Weights of a small encoder-decoder audio transcriber: batches of 128.
Rows from block 3 of the audio encoder of a small encoder-decoder audio transcriber, named by matrix and row number. Rows with one number within an expert belong to one neuron, the router's apart. Each number is 200 + 30 x the weight over its row's rms, rounded and kept within 0 to 999. All counts start at 0. After the name is the row's rms in percent of the matrix's.
After each expert's rows are labels from the 100 clips, of 14976, where the router gives the expert most weight on average: "loudest band" is the band of the loudest frequency at the time of the peak. Only what is clearly more common there than usual is listed. The data: read English sentences (LibriTTS-R). In brackets: how many of the 100.
# router: slot weights (encoder.blocks.3.mlp.router.weight, 64x160), inputs 0-53
# up: expert up (encoder.blocks.3.mlp.up, 32x32x160), inputs 0-53
# down: expert down (encoder.blocks.3.mlp.down, 32x160x32, transposed), outputs 0-53

# expert 8
router.16,101,179,250,125,268,245,168,220,230,249,235,154,190,194,214,231,220,175,217,179,220,225,216,191,165,186,221,142,199,247,223,173,160,241,240,172,169,192,206,204,166,165,174,148,207,198,141,163,247,203,165,205,212,190,230
router.17,101,173,230,147,221,262,184,178,212,238,213,133,192,223,190,228,220,178,206,182,199,224,200,191,167,174,204,137,206,222,228,222,180,283,255,163,172,201,208,227,201,174,192,146,177,196,187,186,243,205,179,196,172,199,234
up.0,099,168,158,178,194,161,217,182,211,216,210,173,201,135,145,243,224,249,207,147,228,181,240,226,263,225,236,192,159,196,196,181,190,180,158,203,176,263,176,192,220,246,193,212,180,187,227,233,188,192,212,221,189,230,206
down.0,103,189,203,204,153,224,124,154,164,257,239,150,152,153,140,245,240,159,173,190,181,223,169,185,194,264,222,170,203,214,164,214,225,151,216,234,184,155,199,164,213,246,209,196,202,180,255,249,231,201,128,270,227,214,195
up.1,117,260,189,208,215,211,179,160,153,212,217,186,157,254,172,212,209,234,213,221,215,236,136,167,170,262,155,199,171,201,179,178,195,220,183,194,197,176,228,195,145,219,199,216,168,176,187,197,246,188,228,186,169,148,202
down.1,109,199,197,164,262,189,192,242,204,195,156,252,217,247,212,229,227,193,205,196,192,200,209,265,185,229,199,245,236,193,228,209,147,184,192,180,225,224,192,212,183,217,245,234,206,207,184,140,193,195,257,297,181,152,142
up.2,088,201,177,187,167,238,187,161,171,207,216,145,218,188,195,215,262,180,161,234,189,206,178,190,250,194,222,184,186,230,196,220,220,208,186,242,253,194,137,180,210,183,197,208,258,110,167,235,244,229,168,179,177,179,155
down.2,087,164,204,199,168,175,212,164,195,202,180,214,185,173,168,171,206,178,210,258,166,147,185,221,208,197,218,166,198,247,215,154,213,212,256,224,179,130,203,199,175,275,243,196,226,233,225,217,212,178,221,252,204,170,157
loudest band: 2000 to 4000 Hz (42)

# expert 29
router.58,075,186,222,214,203,179,218,192,198,217,174,205,228,213,211,159,192,193,222,240,188,196,176,191,174,191,156,190,165,196,178,164,234,241,211,231,195,187,240,155,244,158,153,210,182,186,160,197,192,169,208,191,215,250,152
router.59,076,200,208,207,192,160,228,205,227,219,174,200,219,205,237,183,191,177,197,231,194,198,185,194,169,178,174,209,179,209,165,119,211,229,227,229,226,190,242,112,225,176,187,230,175,183,171,221,129,233,195,192,231,239,155
up.0,092,165,260,140,265,193,189,141,125,191,185,168,187,184,171,193,197,224,172,189,253,195,209,165,183,237,224,173,205,202,206,180,197,208,243,165,208,191,178,247,205,159,201,169,190,227,183,193,186,205,175,200,167,207,160
down.0,094,232,235,201,212,197,174,231,214,177,170,245,212,178,213,240,176,160,185,222,182,225,213,171,227,210,295,207,188,179,193,239,172,176,262,221,210,219,213,200,143,237,183,182,197,202,179,175,200,203,203,186,243,218,249
up.1,092,216,247,217,173,151,135,255,205,174,186,240,131,207,192,177,168,232,189,212,188,212,197,179,131,194,226,236,175,219,143,203,184,178,203,134,188,221,161,141,188,226,173,191,238,189,191,183,193,152,227,185,164,139,202
down.1,093,191,200,235,209,166,220,209,206,192,183,165,182,205,235,243,171,197,242,247,234,127,225,170,202,191,216,222,151,217,212,215,198,217,151,261,204,193,209,219,183,195,242,189,220,213,214,217,212,261,197,247,179,213,125
up.2,097,169,238,214,205,216,156,161,187,237,199,182,192,235,239,183,197,236,162,187,241,200,200,180,188,202,213,258,189,194,191,178,202,175,173,202,195,210,214,200,171,185,172,223,184,230,225,156,194,158,233,139,200,248,210
down.2,100,195,198,167,208,244,222,225,199,106,208,269,276,188,204,152,188,226,189,228,183,182,162,258,198,146,186,190,229,207,194,163,202,185,171,160,213,191,161,204,167,236,208,200,220,200,229,210,231,159,183,200,169,193,233
loudest band: 500 to 1000 Hz (55)

# expert 4
router.8,091,210,218,193,189,211,207,161,205,258,197,224,162,234,219,219,221,119,142,161,213,211,168,229,190,195,127,149,184,143,211,236,170,207,283,205,160,196,177,189,212,241,250,237,234,230,201,183,178,203,191,201,173,227,217
router.9,099,191,237,215,153,203,194,182,240,255,205,228,152,215,238,186,191,120,150,188,214,214,204,198,210,196,134,177,149,174,217,243,182,214,265,208,165,210,197,236,155,250,234,227,240,230,227,177,200,219,209,222,205,216,189
up.0,094,214,185,254,176,198,215,198,163,223,240,211,193,202,188,167,225,167,178,217,188,244,144,225,254,159,159,223,212,235,173,227,187,230,218,248,209,193,154,181,176,193,195,191,207,215,176,213,219,216,179,205,197,205,216
down.0,097,174,170,217,149,157,186,196,179,169,164,174,196,191,162,187,227,182,214,244,188,240,185,170,192,153,214,242,252,177,171,168,186,190,158,232,246,158,180,176,178,207,213,182,213,225,243,173,188,255,228,195,229,188,173
up.1,106,225,192,188,217,208,207,225,239,172,130,171,229,222,204,171,126,213,210,227,207,111,258,254,146,160,234,212,178,138,143,224,196,170,217,202,208,192,183,171,182,201,226,199,226,194,205,194,147,208,205,188,201,231,182
down.1,106,237,191,185,139,185,185,187,159,226,197,198,195,169,215,171,227,195,200,201,162,241,200,210,259,187,173,166,208,190,186,161,238,198,246,228,232,240,224,191,191,230,219,223,230,195,224,185,165,170,229,209,237,227,151
up.2,104,199,242,226,220,199,200,216,144,208,166,238,235,200,219,154,233,190,215,249,179,116,236,239,196,171,232,185,221,262,232,213,206,218,202,163,188,176,201,184,205,212,256,209,208,252,205,220,182,178,212,181,249,194,175
down.2,103,235,167,234,229,255,210,143,241,215,225,210,223,188,155,208,147,194,196,246,222,176,260,232,174,188,244,171,220,220,185,133,198,226,216,216,168,214,189,225,218,174,150,157,193,205,214,176,205,212,146,165,192,256,260
loudest band: 500 to 1000 Hz (50)

# expert 7
router.14,097,200,183,191,198,191,225,284,204,239,178,220,166,149,264,215,231,138,172,182,148,209,197,235,174,250,172,142,173,234,187,207,174,195,258,195,242,204,225,175,206,189,167,192,208,235,167,194,143,169,190,159,170,167,167
router.15,092,199,186,187,207,202,215,272,214,234,190,216,173,139,257,209,221,127,168,191,159,214,193,232,185,233,179,146,181,223,194,178,185,203,258,222,255,206,236,175,196,197,178,195,218,250,166,174,141,169,185,163,187,176,172
up.0,100,219,199,126,177,164,229,198,253,205,203,214,213,209,200,225,221,190,184,170,182,230,136,189,193,226,177,195,207,153,214,190,248,238,264,214,243,159,195,214,216,209,207,229,219,182,135,203,164,238,205,236,173,171,176
down.0,099,164,211,188,221,254,129,180,185,222,218,144,201,227,182,202,215,172,191,239,233,234,196,180,195,232,158,220,175,171,137,186,158,204,182,212,251,180,170,225,213,198,206,221,162,111,181,225,231,213,229,231,248,203,261
up.1,091,258,232,222,177,209,163,233,199,239,136,204,185,254,181,155,218,160,186,159,194,150,176,228,214,182,213,207,216,203,216,235,161,246,230,270,190,223,166,257,195,218,203,175,199,266,163,206,213,169,181,196,227,248,182
down.1,108,172,158,205,214,213,184,212,246,153,182,170,223,195,198,220,238,234,204,217,236,189,230,203,243,207,219,183,181,198,207,197,221,176,195,149,174,154,217,186,180,207,257,204,164,183,196,149,226,178,221,134,239,235,175
up.2,101,170,223,158,191,219,210,154,250,200,186,257,241,183,200,217,204,176,183,212,206,194,233,195,227,167,177,180,213,188,197,239,181,204,196,214,236,189,185,199,234,168,212,181,212,209,160,199,140,210,155,227,216,192,214
down.2,096,110,178,239,224,217,224,178,193,234,200,236,232,182,230,227,218,165,210,178,225,286,197,200,198,227,202,206,160,160,180,232,239,155,235,258,246,196,197,206,240,207,146,245,169,213,206,206,188,175,176,176,254,161,188
loudest band: 250 to 500 Hz (47)

# expert 22
router.44,131,185,189,208,222,223,233,167,206,253,163,204,158,189,234,186,217,139,175,173,173,222,193,244,228,226,142,133,198,187,213,213,164,253,262,184,186,179,174,170,228,222,203,204,243,216,153,225,195,185,213,183,175,161,209
router.45,116,169,209,181,239,187,266,154,268,268,142,216,180,212,257,190,189,134,187,151,174,245,214,241,192,222,174,109,166,195,229,211,182,228,267,189,211,169,146,169,242,181,221,194,214,207,193,186,181,203,207,216,154,160,208
up.0,095,165,224,149,188,217,244,169,166,199,203,213,245,203,187,220,168,228,208,231,172,252,183,183,249,203,191,168,204,239,220,139,190,202,207,202,175,193,210,175,217,247,171,242,223,230,212,224,191,217,163,225,202,226,148
down.0,099,235,249,213,190,157,198,218,218,147,166,185,220,155,244,140,233,213,161,222,199,182,171,127,180,183,190,195,162,191,169,215,271,222,177,207,176,245,175,229,253,177,181,237,240,219,233,180,227,232,187,254,247,221,214
up.1,121,149,231,179,222,161,237,206,247,157,177,200,243,164,223,199,141,224,162,166,195,193,249,193,162,203,202,202,216,209,180,235,177,199,184,182,171,221,189,221,226,173,165,138,197,193,221,196,257,167,166,178,194,206,181
down.1,113,205,247,177,220,244,257,155,186,166,169,227,217,173,220,190,176,125,190,196,187,149,242,228,187,173,230,197,256,228,144,167,191,218,219,198,183,232,214,225,263,204,241,224,211,243,190,195,203,206,199,238,213,180,205
up.2,100,165,215,148,226,197,243,168,244,209,208,215,179,182,154,238,208,215,192,294,243,251,189,187,150,165,225,195,188,223,223,162,192,173,222,201,224,214,179,164,121,121,238,203,168,188,156,207,205,191,180,175,184,193,231
down.2,107,245,167,215,207,206,249,226,184,175,170,135,192,223,128,234,192,200,225,197,175,250,159,202,191,238,174,246,150,201,210,166,221,186,224,201,213,227,199,168,192,194,225,163,215,156,215,187,222,196,217,197,177,222,128
loudest band: 250 to 500 Hz (44)

# expert 1
router.2,109,209,214,200,162,186,210,179,209,237,181,176,181,127,190,192,251,171,151,127,170,216,190,204,184,216,224,168,256,127,202,196,179,218,238,206,168,137,134,234,188,194,186,193,159,208,200,194,252,246,186,186,197,229,172
router.3,077,226,190,194,196,214,205,190,200,232,201,135,184,140,188,206,233,189,161,178,165,246,195,240,199,243,186,173,263,118,227,164,198,190,264,193,173,163,126,206,227,157,203,193,162,218,173,232,200,245,236,188,179,196,169
up.0,105,193,214,199,241,157,232,174,205,197,149,249,199,156,223,193,232,252,193,197,213,190,219,186,163,199,219,209,206,209,195,183,167,158,159,192,194,178,171,227,175,164,170,171,140,193,200,197,225,171,198,203,165,168,230
down.0,102,207,210,214,190,173,239,226,217,198,172,231,222,221,196,206,171,213,207,159,210,210,181,218,181,202,179,182,154,209,180,172,229,191,215,193,201,185,168,242,197,218,218,179,204,159,182,193,155,184,201,230,196,176,178
up.1,101,215,263,238,236,208,222,222,240,245,207,185,158,250,253,179,190,212,177,163,210,281,153,217,192,158,200,170,147,154,212,171,183,221,197,186,246,196,196,221,188,209,195,202,162,174,226,209,236,173,175,195,198,237,170
down.1,104,150,179,231,177,180,176,175,228,182,161,180,250,193,194,174,219,223,245,187,253,162,183,187,197,168,235,229,187,191,254,203,187,167,171,153,228,256,215,211,173,173,199,217,181,207,211,170,211,213,222,189,177,230,210
up.2,090,227,183,261,205,200,197,202,265,213,238,142,203,214,187,167,195,224,165,197,200,192,235,129,153,172,231,207,234,154,182,228,218,235,238,241,206,152,153,189,211,239,152,244,166,189,239,202,140,172,219,162,178,193,198
down.2,095,170,223,178,218,231,227,159,186,215,205,217,206,220,163,255,202,218,234,222,223,143,227,215,255,205,230,220,206,197,218,255,186,167,169,177,200,169,204,189,221,191,192,183,190,233,211,209,179,204,238,145,140,217,215
loudest band: 500 to 1000 Hz (34)

# expert 18
router.36,106,188,233,149,205,241,187,205,187,233,201,237,206,177,244,165,241,129,154,187,240,232,169,203,159,215,150,178,219,147,208,228,194,241,238,191,191,158,181,206,159,158,139,261,222,187,183,204,231,147,181,208,247,202,233
router.37,118,194,230,189,167,250,204,205,202,225,182,199,195,205,208,215,247,132,147,181,209,229,202,191,156,212,114,130,241,206,224,186,204,291,269,194,215,181,198,236,212,155,188,176,221,185,137,167,213,203,229,197,175,175,176
up.0,086,202,218,205,210,190,198,201,229,155,226,206,247,224,170,171,166,212,217,204,213,175,189,182,145,190,197,227,213,203,202,170,254,226,195,190,228,171,210,218,229,224,198,273,219,280,197,196,169,204,192,203,223,212,182
down.0,098,192,170,187,184,199,204,161,238,214,174,240,213,222,273,211,229,189,180,201,172,185,201,190,145,169,184,209,203,233,164,214,220,240,208,172,217,153,199,255,213,186,168,178,177,206,178,270,198,224,186,214,250,207,167
up.1,100,150,210,192,259,248,180,248,231,189,221,199,210,220,234,187,145,193,224,209,158,228,211,171,172,219,217,191,211,149,205,166,163,215,214,174,169,197,242,211,199,166,185,178,126,231,173,220,223,219,213,187,242,152,217
down.1,099,242,204,232,151,146,169,222,200,187,219,261,196,193,161,194,216,200,209,190,212,235,148,167,179,211,197,234,177,256,261,205,149,183,214,150,197,192,207,208,228,199,229,180,234,157,215,138,187,192,155,197,210,161,164
up.2,103,192,222,194,98,222,230,157,196,167,200,185,229,189,124,233,207,217,180,214,262,211,154,172,186,151,203,197,219,229,233,247,229,222,203,187,193,216,162,225,191,199,229,185,257,202,162,165,228,233,160,156,204,222,244
down.2,107,209,198,148,258,181,193,147,226,240,202,107,184,204,237,214,213,245,211,182,188,262,217,186,203,215,229,179,173,213,133,222,213,243,236,237,223,202,179,164,199,210,185,142,176,221,221,251,162,230,177,178,233,226,181
loudest band: 250 to 500 Hz (40)