A small encoder-decoder audio transcriber, trained from scratch: trained on read English sentences (LibriTTS-R).
Rows from block 3 of the audio encoder, named by matrix and row number. Rows with one number belong to one attention dimension. Each number is 200 + 30 x the weight over its row's rms, rounded and kept within 0 to 999. All counts start at 0. After the name is the row's rms in percent of the matrix's.
# q: attention query, key and value (stacked) (encoder.blocks.3.attn.qkv.weight, 480x160, the q third), inputs 0-79
# k: attention query, key and value (stacked) (encoder.blocks.3.attn.qkv.weight, 480x160, the k third), inputs 0-79
q.66,107,210,220,167,246,167,182,189,154,181,216,185,238,208,204,187,186,198,202,154,231,201,223,196,233,233,206,194,141,140,217,155,188,182,137,216,199,249,176,206,238,167,204,237,212,149,178,217,170,202,201,229,190,198,245,162,212,259,246,211,192,196,209,198,237,184,131,221,222,234,197,182,180,230,174,178,190,235,202,189,224
k.66,103,198,233,185,241,125,234,166,174,204,150,221,230,138,182,211,231,232,218,182,217,190,232,209,195,174,213,192,168,213,189,191,239,197,220,211,172,193,133,228,187,155,215,241,170,218,237,242,201,188,190,274,235,216,268,174,216,273,179,233,198,199,189,149,134,159,203,180,187,201,184,234,176,167,218,223,214,233,136,184,273
q.67,100,211,232,193,172,193,176,205,204,179,221,185,223,230,163,206,198,218,140,212,250,201,223,149,186,141,215,243,221,167,206,193,188,183,201,181,182,222,149,200,231,246,197,187,218,172,194,224,211,195,167,225,243,227,194,186,180,168,244,166,168,180,217,210,213,158,155,244,204,268,191,247,190,208,152,228,211,204,232,248,224
k.67,100,174,167,180,198,128,252,153,193,199,156,200,183,193,177,292,194,234,181,172,213,225,202,173,202,177,226,250,227,176,161,239,186,189,280,208,161,214,173,200,189,193,192,182,198,142,209,225,162,226,147,196,182,222,221,161,185,238,186,255,153,215,132,207,206,184,239,175,219,220,179,220,180,187,156,217,206,209,179,198,239
q.68,095,177,195,214,194,205,202,196,241,217,233,194,162,184,233,173,231,227,234,241,201,199,206,228,231,204,180,161,174,224,205,239,170,189,143,191,202,168,219,214,168,144,178,178,204,221,186,142,260,188,262,180,167,179,193,221,241,170,184,171,207,203,189,255,195,280,219,250,220,194,201,191,204,211,229,170,256,209,165,179,170
k.68,100,203,183,237,168,208,219,189,212,222,245,245,247,230,220,130,215,207,226,249,159,204,199,191,204,172,162,180,129,181,227,238,191,194,184,228,239,206,231,157,195,220,203,224,209,230,219,174,222,177,172,251,197,178,145,233,215,171,226,178,258,192,221,234,193,235,207,198,190,182,230,167,180,234,245,201,201,187,169,197,149
q.69,101,167,182,182,146,248,187,214,225,178,230,199,201,243,191,204,220,173,228,189,192,209,196,183,191,202,198,149,223,144,168,208,211,193,212,197,204,168,182,193,233,224,220,228,217,175,156,212,204,187,208,243,210,179,214,162,168,220,230,189,143,130,170,234,251,209,176,189,237,216,208,196,244,180,208,149,192,192,168,223,210
k.69,096,180,183,192,193,181,201,237,187,177,212,207,172,211,190,218,127,209,265,136,188,184,232,173,188,203,264,188,207,141,203,255,185,212,221,188,160,189,211,152,176,174,224,212,189,201,180,190,195,278,171,197,171,178,230,215,239,248,184,195,176,225,207,220,197,197,253,176,237,183,171,191,201,222,190,225,144,203,165,163,186
q.70,108,206,189,190,195,200,158,251,236,202,186,216,175,238,210,186,187,195,184,198,176,186,172,240,221,173,186,182,207,325,206,212,198,213,203,133,237,188,202,183,160,210,240,169,241,244,193,186,204,218,221,192,221,170,194,206,226,206,188,214,243,179,194,160,197,236,188,179,181,175,196,179,258,175,203,200,175,152,240,203,200
k.70,103,205,190,175,245,239,222,213,238,197,241,217,185,291,254,219,121,239,169,202,199,231,201,156,214,189,212,238,240,172,216,233,159,195,174,182,216,204,264,198,180,192,207,213,246,217,165,194,181,198,178,186,144,140,188,199,188,181,225,171,191,180,196,217,209,196,211,198,170,209,200,131,225,249,192,200,231,206,181,178,208
q.71,087,264,213,178,191,192,191,249,180,128,171,189,218,261,215,160,194,236,133,147,234,204,161,193,189,224,169,214,190,166,199,150,221,202,167,200,264,234,193,198,227,193,199,194,240,179,192,222,211,238,190,216,220,188,199,209,255,207,217,241,165,186,231,174,187,164,175,225,205,213,183,230,179,214,181,200,210,169,223,197,222
k.71,087,238,187,147,215,176,209,187,200,201,170,211,222,191,201,214,203,189,191,189,187,213,208,234,212,200,234,217,198,227,226,198,239,213,223,180,173,210,204,172,191,185,189,195,202,173,257,203,178,163,152,185,183,222,247,160,193,217,155,245,186,144,184,215,181,216,181,165,190,202,172,209,160,172,189,212,216,272,169,184,304
q.72,098,184,197,203,221,187,219,235,231,202,174,214,168,116,217,229,216,164,211,195,220,177,213,195,185,228,223,181,260,234,199,217,181,195,234,162,202,203,213,156,183,175,201,160,176,244,191,173,204,257,198,197,155,237,222,178,181,191,223,224,200,193,199,178,194,250,233,176,194,139,185,210,216,204,210,222,135,230,182,209,184
k.72,097,238,217,208,197,252,150,221,221,191,215,233,171,252,238,197,181,139,185,227,227,180,172,162,187,179,170,170,248,250,173,187,201,231,166,178,199,174,237,210,210,239,176,275,204,242,144,205,239,180,203,194,213,203,190,187,162,177,221,175,205,245,255,165,235,235,220,193,200,208,223,134,263,185,194,195,147,186,296,226,194
q.73,107,176,190,211,247,234,186,206,186,208,206,189,160,177,208,190,270,186,183,207,216,200,181,181,200,196,164,197,238,107,171,209,161,202,207,219,193,162,149,211,263,203,166,276,165,243,202,216,187,209,186,196,207,236,211,162,139,200,230,173,178,222,223,233,193,193,234,188,218,204,229,209,192,210,222,191,198,199,167,207,240
k.73,109,189,208,200,169,181,166,163,164,201,189,228,208,167,188,202,191,143,220,207,179,219,185,203,202,187,177,176,241,177,172,221,182,212,214,213,153,207,160,181,183,208,213,195,194,161,169,207,234,194,152,192,219,215,191,197,218,230,217,241,194,227,199,227,251,176,191,198,262,181,157,212,216,193,184,160,176,203,256,203,112
q.74,115,209,186,242,256,205,178,204,189,235,232,157,158,172,251,160,252,174,187,222,164,179,204,227,217,162,179,189,167,216,150,207,181,178,206,166,246,163,134,166,207,185,187,186,172,205,209,200,197,191,257,205,213,229,233,187,175,251,257,242,224,200,184,153,181,221,121,195,191,206,215,179,244,262,183,194,198,167,186,204,173
k.74,109,193,201,163,242,193,193,194,174,203,188,273,208,230,236,169,145,148,174,216,177,199,249,193,204,203,190,207,252,204,202,179,170,207,190,247,165,230,229,241,166,209,245,258,211,248,183,169,225,204,195,213,243,204,123,232,206,208,238,209,233,188,210,144,217,183,181,189,200,206,229,189,221,201,191,176,205,207,223,190,170
q.75,109,179,169,222,206,243,197,219,229,194,224,186,178,248,161,208,237,203,126,275,234,177,170,158,168,151,192,198,196,168,240,248,140,165,189,158,238,166,175,177,188,220,217,191,218,222,204,212,284,226,201,181,173,213,133,234,228,166,207,168,201,179,192,257,188,281,206,203,225,187,203,242,196,170,217,207,219,177,153,262,228
k.75,108,183,161,232,163,170,261,162,248,217,198,252,215,268,231,193,172,197,202,213,143,234,158,169,182,140,160,163,219,115,230,204,155,210,240,212,174,224,260,178,216,205,215,186,214,203,183,178,187,215,151,205,163,203,172,198,167,162,194,209,206,187,198,259,206,221,297,174,204,193,215,175,170,241,195,223,165,197,234,227,198
q.76,106,184,212,212,218,162,226,142,235,236,191,243,208,192,210,220,188,145,232,236,202,237,217,215,151,222,207,185,228,245,216,211,198,222,237,217,140,166,230,222,170,206,192,189,207,175,239,201,190,193,186,210,197,203,166,221,173,149,176,197,220,206,198,193,191,214,244,173,167,188,237,153,181,182,228,231,224,232,213,186,195
k.76,098,176,186,249,154,232,177,211,198,200,252,178,131,177,193,177,186,254,167,176,235,217,201,183,223,245,169,214,138,137,189,199,204,176,163,171,246,216,244,193,214,212,185,241,234,223,222,173,188,200,243,164,201,232,181,231,202,203,206,135,182,220,194,205,204,186,219,271,255,193,212,198,198,258,211,231,220,123,202,227,194
q.77,104,181,180,166,207,208,203,211,190,170,251,206,229,248,180,192,201,218,252,209,200,214,185,209,237,190,194,153,163,194,231,190,187,170,133,210,194,205,218,228,189,176,219,236,250,224,153,175,206,197,224,206,163,154,186,201,247,219,164,189,189,141,164,280,227,231,204,225,219,186,213,201,211,220,238,177,242,215,185,175,188
k.77,106,168,211,219,189,188,213,192,226,186,238,199,244,190,186,155,200,251,266,219,192,206,213,166,191,183,222,180,144,154,242,229,197,191,199,190,237,202,192,131,198,178,224,233,201,217,222,213,185,190,197,267,164,172,228,209,218,214,182,183,226,178,186,227,199,207,236,204,199,152,206,160,165,236,247,212,189,180,127,180,182
q.78,107,216,164,232,285,180,179,195,233,238,236,179,155,199,213,139,263,157,164,242,196,200,147,201,213,216,164,171,174,188,187,189,233,202,200,198,238,149,163,205,179,151,125,229,209,192,199,206,204,217,248,216,158,218,211,203,190,214,238,219,212,247,171,192,197,252,191,234,203,201,245,193,176,185,208,220,207,149,223,209,210
k.78,104,190,169,191,224,153,187,174,159,259,213,228,206,223,261,159,179,166,170,229,208,226,194,115,174,225,180,202,193,116,197,184,169,206,201,219,177,199,228,179,159,180,219,245,225,207,201,184,229,244,175,174,210,223,170,234,202,230,216,196,199,186,232,193,238,247,193,182,226,198,218,212,163,205,196,180,207,182,178,232,206
q.79,128,178,251,163,155,168,154,203,246,221,205,206,208,252,164,218,229,205,172,190,261,190,211,189,199,164,202,202,167,185,227,175,188,206,178,151,175,185,149,220,211,210,195,178,242,167,201,170,225,214,170,208,205,213,201,148,232,161,209,207,166,184,205,184,215,192,172,254,166,265,202,234,195,182,172,176,199,197,235,236,224
k.79,119,195,174,198,221,134,224,181,209,227,192,236,166,211,200,244,170,278,195,192,211,253,202,146,167,151,227,233,186,150,194,279,165,187,251,188,199,191,167,177,154,192,205,234,197,144,231,208,180,228,125,216,165,212,224,183,185,229,177,220,172,231,140,199,197,196,246,172,201,200,202,193,200,208,168,238,208,210,151,197,227
q.80,106,175,218,193,176,228,171,207,227,212,186,168,137,210,177,233,229,228,184,177,236,219,185,178,228,194,179,189,203,215,160,200,210,215,192,126,189,164,149,239,199,190,181,168,231,188,177,209,205,208,197,224,200,172,227,134,190,222,214,192,162,192,172,178,253,174,183,238,212,231,190,240,223,142,190,172,204,155,211,230,230
k.80,100,190,180,198,230,170,224,224,209,230,207,215,161,238,220,227,144,222,241,169,210,239,230,150,177,186,215,188,198,164,166,245,155,242,245,226,188,189,212,183,175,169,189,175,215,157,199,190,201,263,147,214,139,181,209,201,196,253,188,203,168,245,185,228,207,208,212,171,204,209,191,188,216,189,161,193,191,228,140,180,187
q.81,102,195,166,196,222,239,226,211,176,226,220,173,161,174,238,207,228,210,260,215,197,236,162,218,249,243,163,151,204,227,230,205,214,187,176,218,187,184,229,213,166,153,171,218,208,265,177,166,217,215,244,175,167,135,209,212,224,239,169,185,212,191,188,235,198,227,258,198,196,138,215,182,192,189,253,153,247,198,183,175,182
k.81,106,207,226,224,186,271,201,228,227,226,252,205,241,201,198,129,218,169,234,249,176,208,185,212,207,245,158,140,157,216,246,191,193,211,158,192,224,201,195,155,197,198,203,208,217,249,178,179,227,175,230,247,174,172,210,227,226,200,201,138,224,182,238,232,208,227,200,220,177,161,210,176,192,208,245,170,213,196,178,192,137
q.82,110,212,208,228,150,274,215,187,172,184,215,185,223,188,183,250,212,205,221,197,222,225,196,150,206,202,229,210,230,151,204,195,212,201,212,234,160,239,221,222,226,247,172,213,153,233,178,192,206,183,137,196,247,210,200,220,179,204,161,146,186,179,232,220,171,178,217,175,241,213,185,215,217,182,214,158,201,231,164,226,170
k.82,107,178,232,242,170,202,237,196,217,193,210,171,195,151,139,224,237,147,245,224,198,191,183,301,189,192,212,176,219,240,233,236,207,186,217,203,146,206,151,240,195,215,202,130,180,201,183,230,196,192,234,224,193,208,211,186,193,183,209,187,181,232,187,250,190,198,193,239,242,199,177,223,197,155,204,191,166,209,226,220,183
q.83,101,197,195,213,130,172,183,205,213,216,194,217,217,307,234,182,222,210,229,188,224,208,143,230,203,144,194,203,175,204,215,200,217,201,152,203,202,186,178,220,212,244,209,225,231,192,186,159,233,197,211,201,212,186,192,216,239,173,188,237,186,172,230,196,168,194,200,215,129,211,215,206,208,171,218,200,253,207,232,224,148
k.83,096,184,184,198,183,176,160,232,227,233,226,191,191,189,169,215,209,268,175,228,167,240,198,172,194,185,228,235,160,146,248,295,166,203,233,174,197,225,212,144,147,204,232,191,190,170,236,176,159,238,167,148,164,197,228,205,197,219,204,187,207,174,170,216,145,191,244,210,238,178,193,211,207,215,217,212,209,210,140,200,171
q.84,118,185,189,224,104,252,248,260,242,218,206,204,202,209,182,235,223,217,182,244,165,174,212,206,197,133,192,180,242,208,205,224,171,194,241,182,231,207,207,166,222,253,264,158,182,214,154,200,232,178,167,174,196,206,167,223,185,165,176,198,147,103,228,232,182,194,224,174,224,211,213,232,215,203,218,191,208,188,141,219,171
k.84,115,187,194,201,145,215,198,229,216,195,181,200,187,204,182,240,184,189,244,213,153,160,204,246,201,194,211,182,196,195,219,226,144,194,241,228,183,219,283,200,229,258,216,158,196,168,165,165,169,196,210,190,119,181,171,198,178,150,157,184,194,213,188,218,220,225,188,183,259,205,164,184,253,246,187,217,143,204,243,197,149
q.85,099,184,189,196,165,199,215,172,189,177,185,218,242,230,192,219,175,174,194,218,258,212,244,205,143,174,261,222,199,217,207,223,176,213,213,228,149,184,169,208,196,206,198,238,173,176,249,171,201,185,170,200,227,237,209,191,223,195,176,213,228,194,238,198,172,224,170,171,189,233,191,185,211,186,241,156,252,248,152,213,177
k.85,103,212,193,245,178,183,211,215,228,199,225,198,163,153,200,166,205,215,201,168,185,208,224,261,199,212,165,201,170,176,260,233,210,165,231,199,169,214,177,240,176,187,225,228,230,213,305,187,207,191,253,215,168,212,195,202,207,173,202,173,193,188,164,199,129,165,285,219,231,187,208,207,194,212,211,229,196,140,213,212,221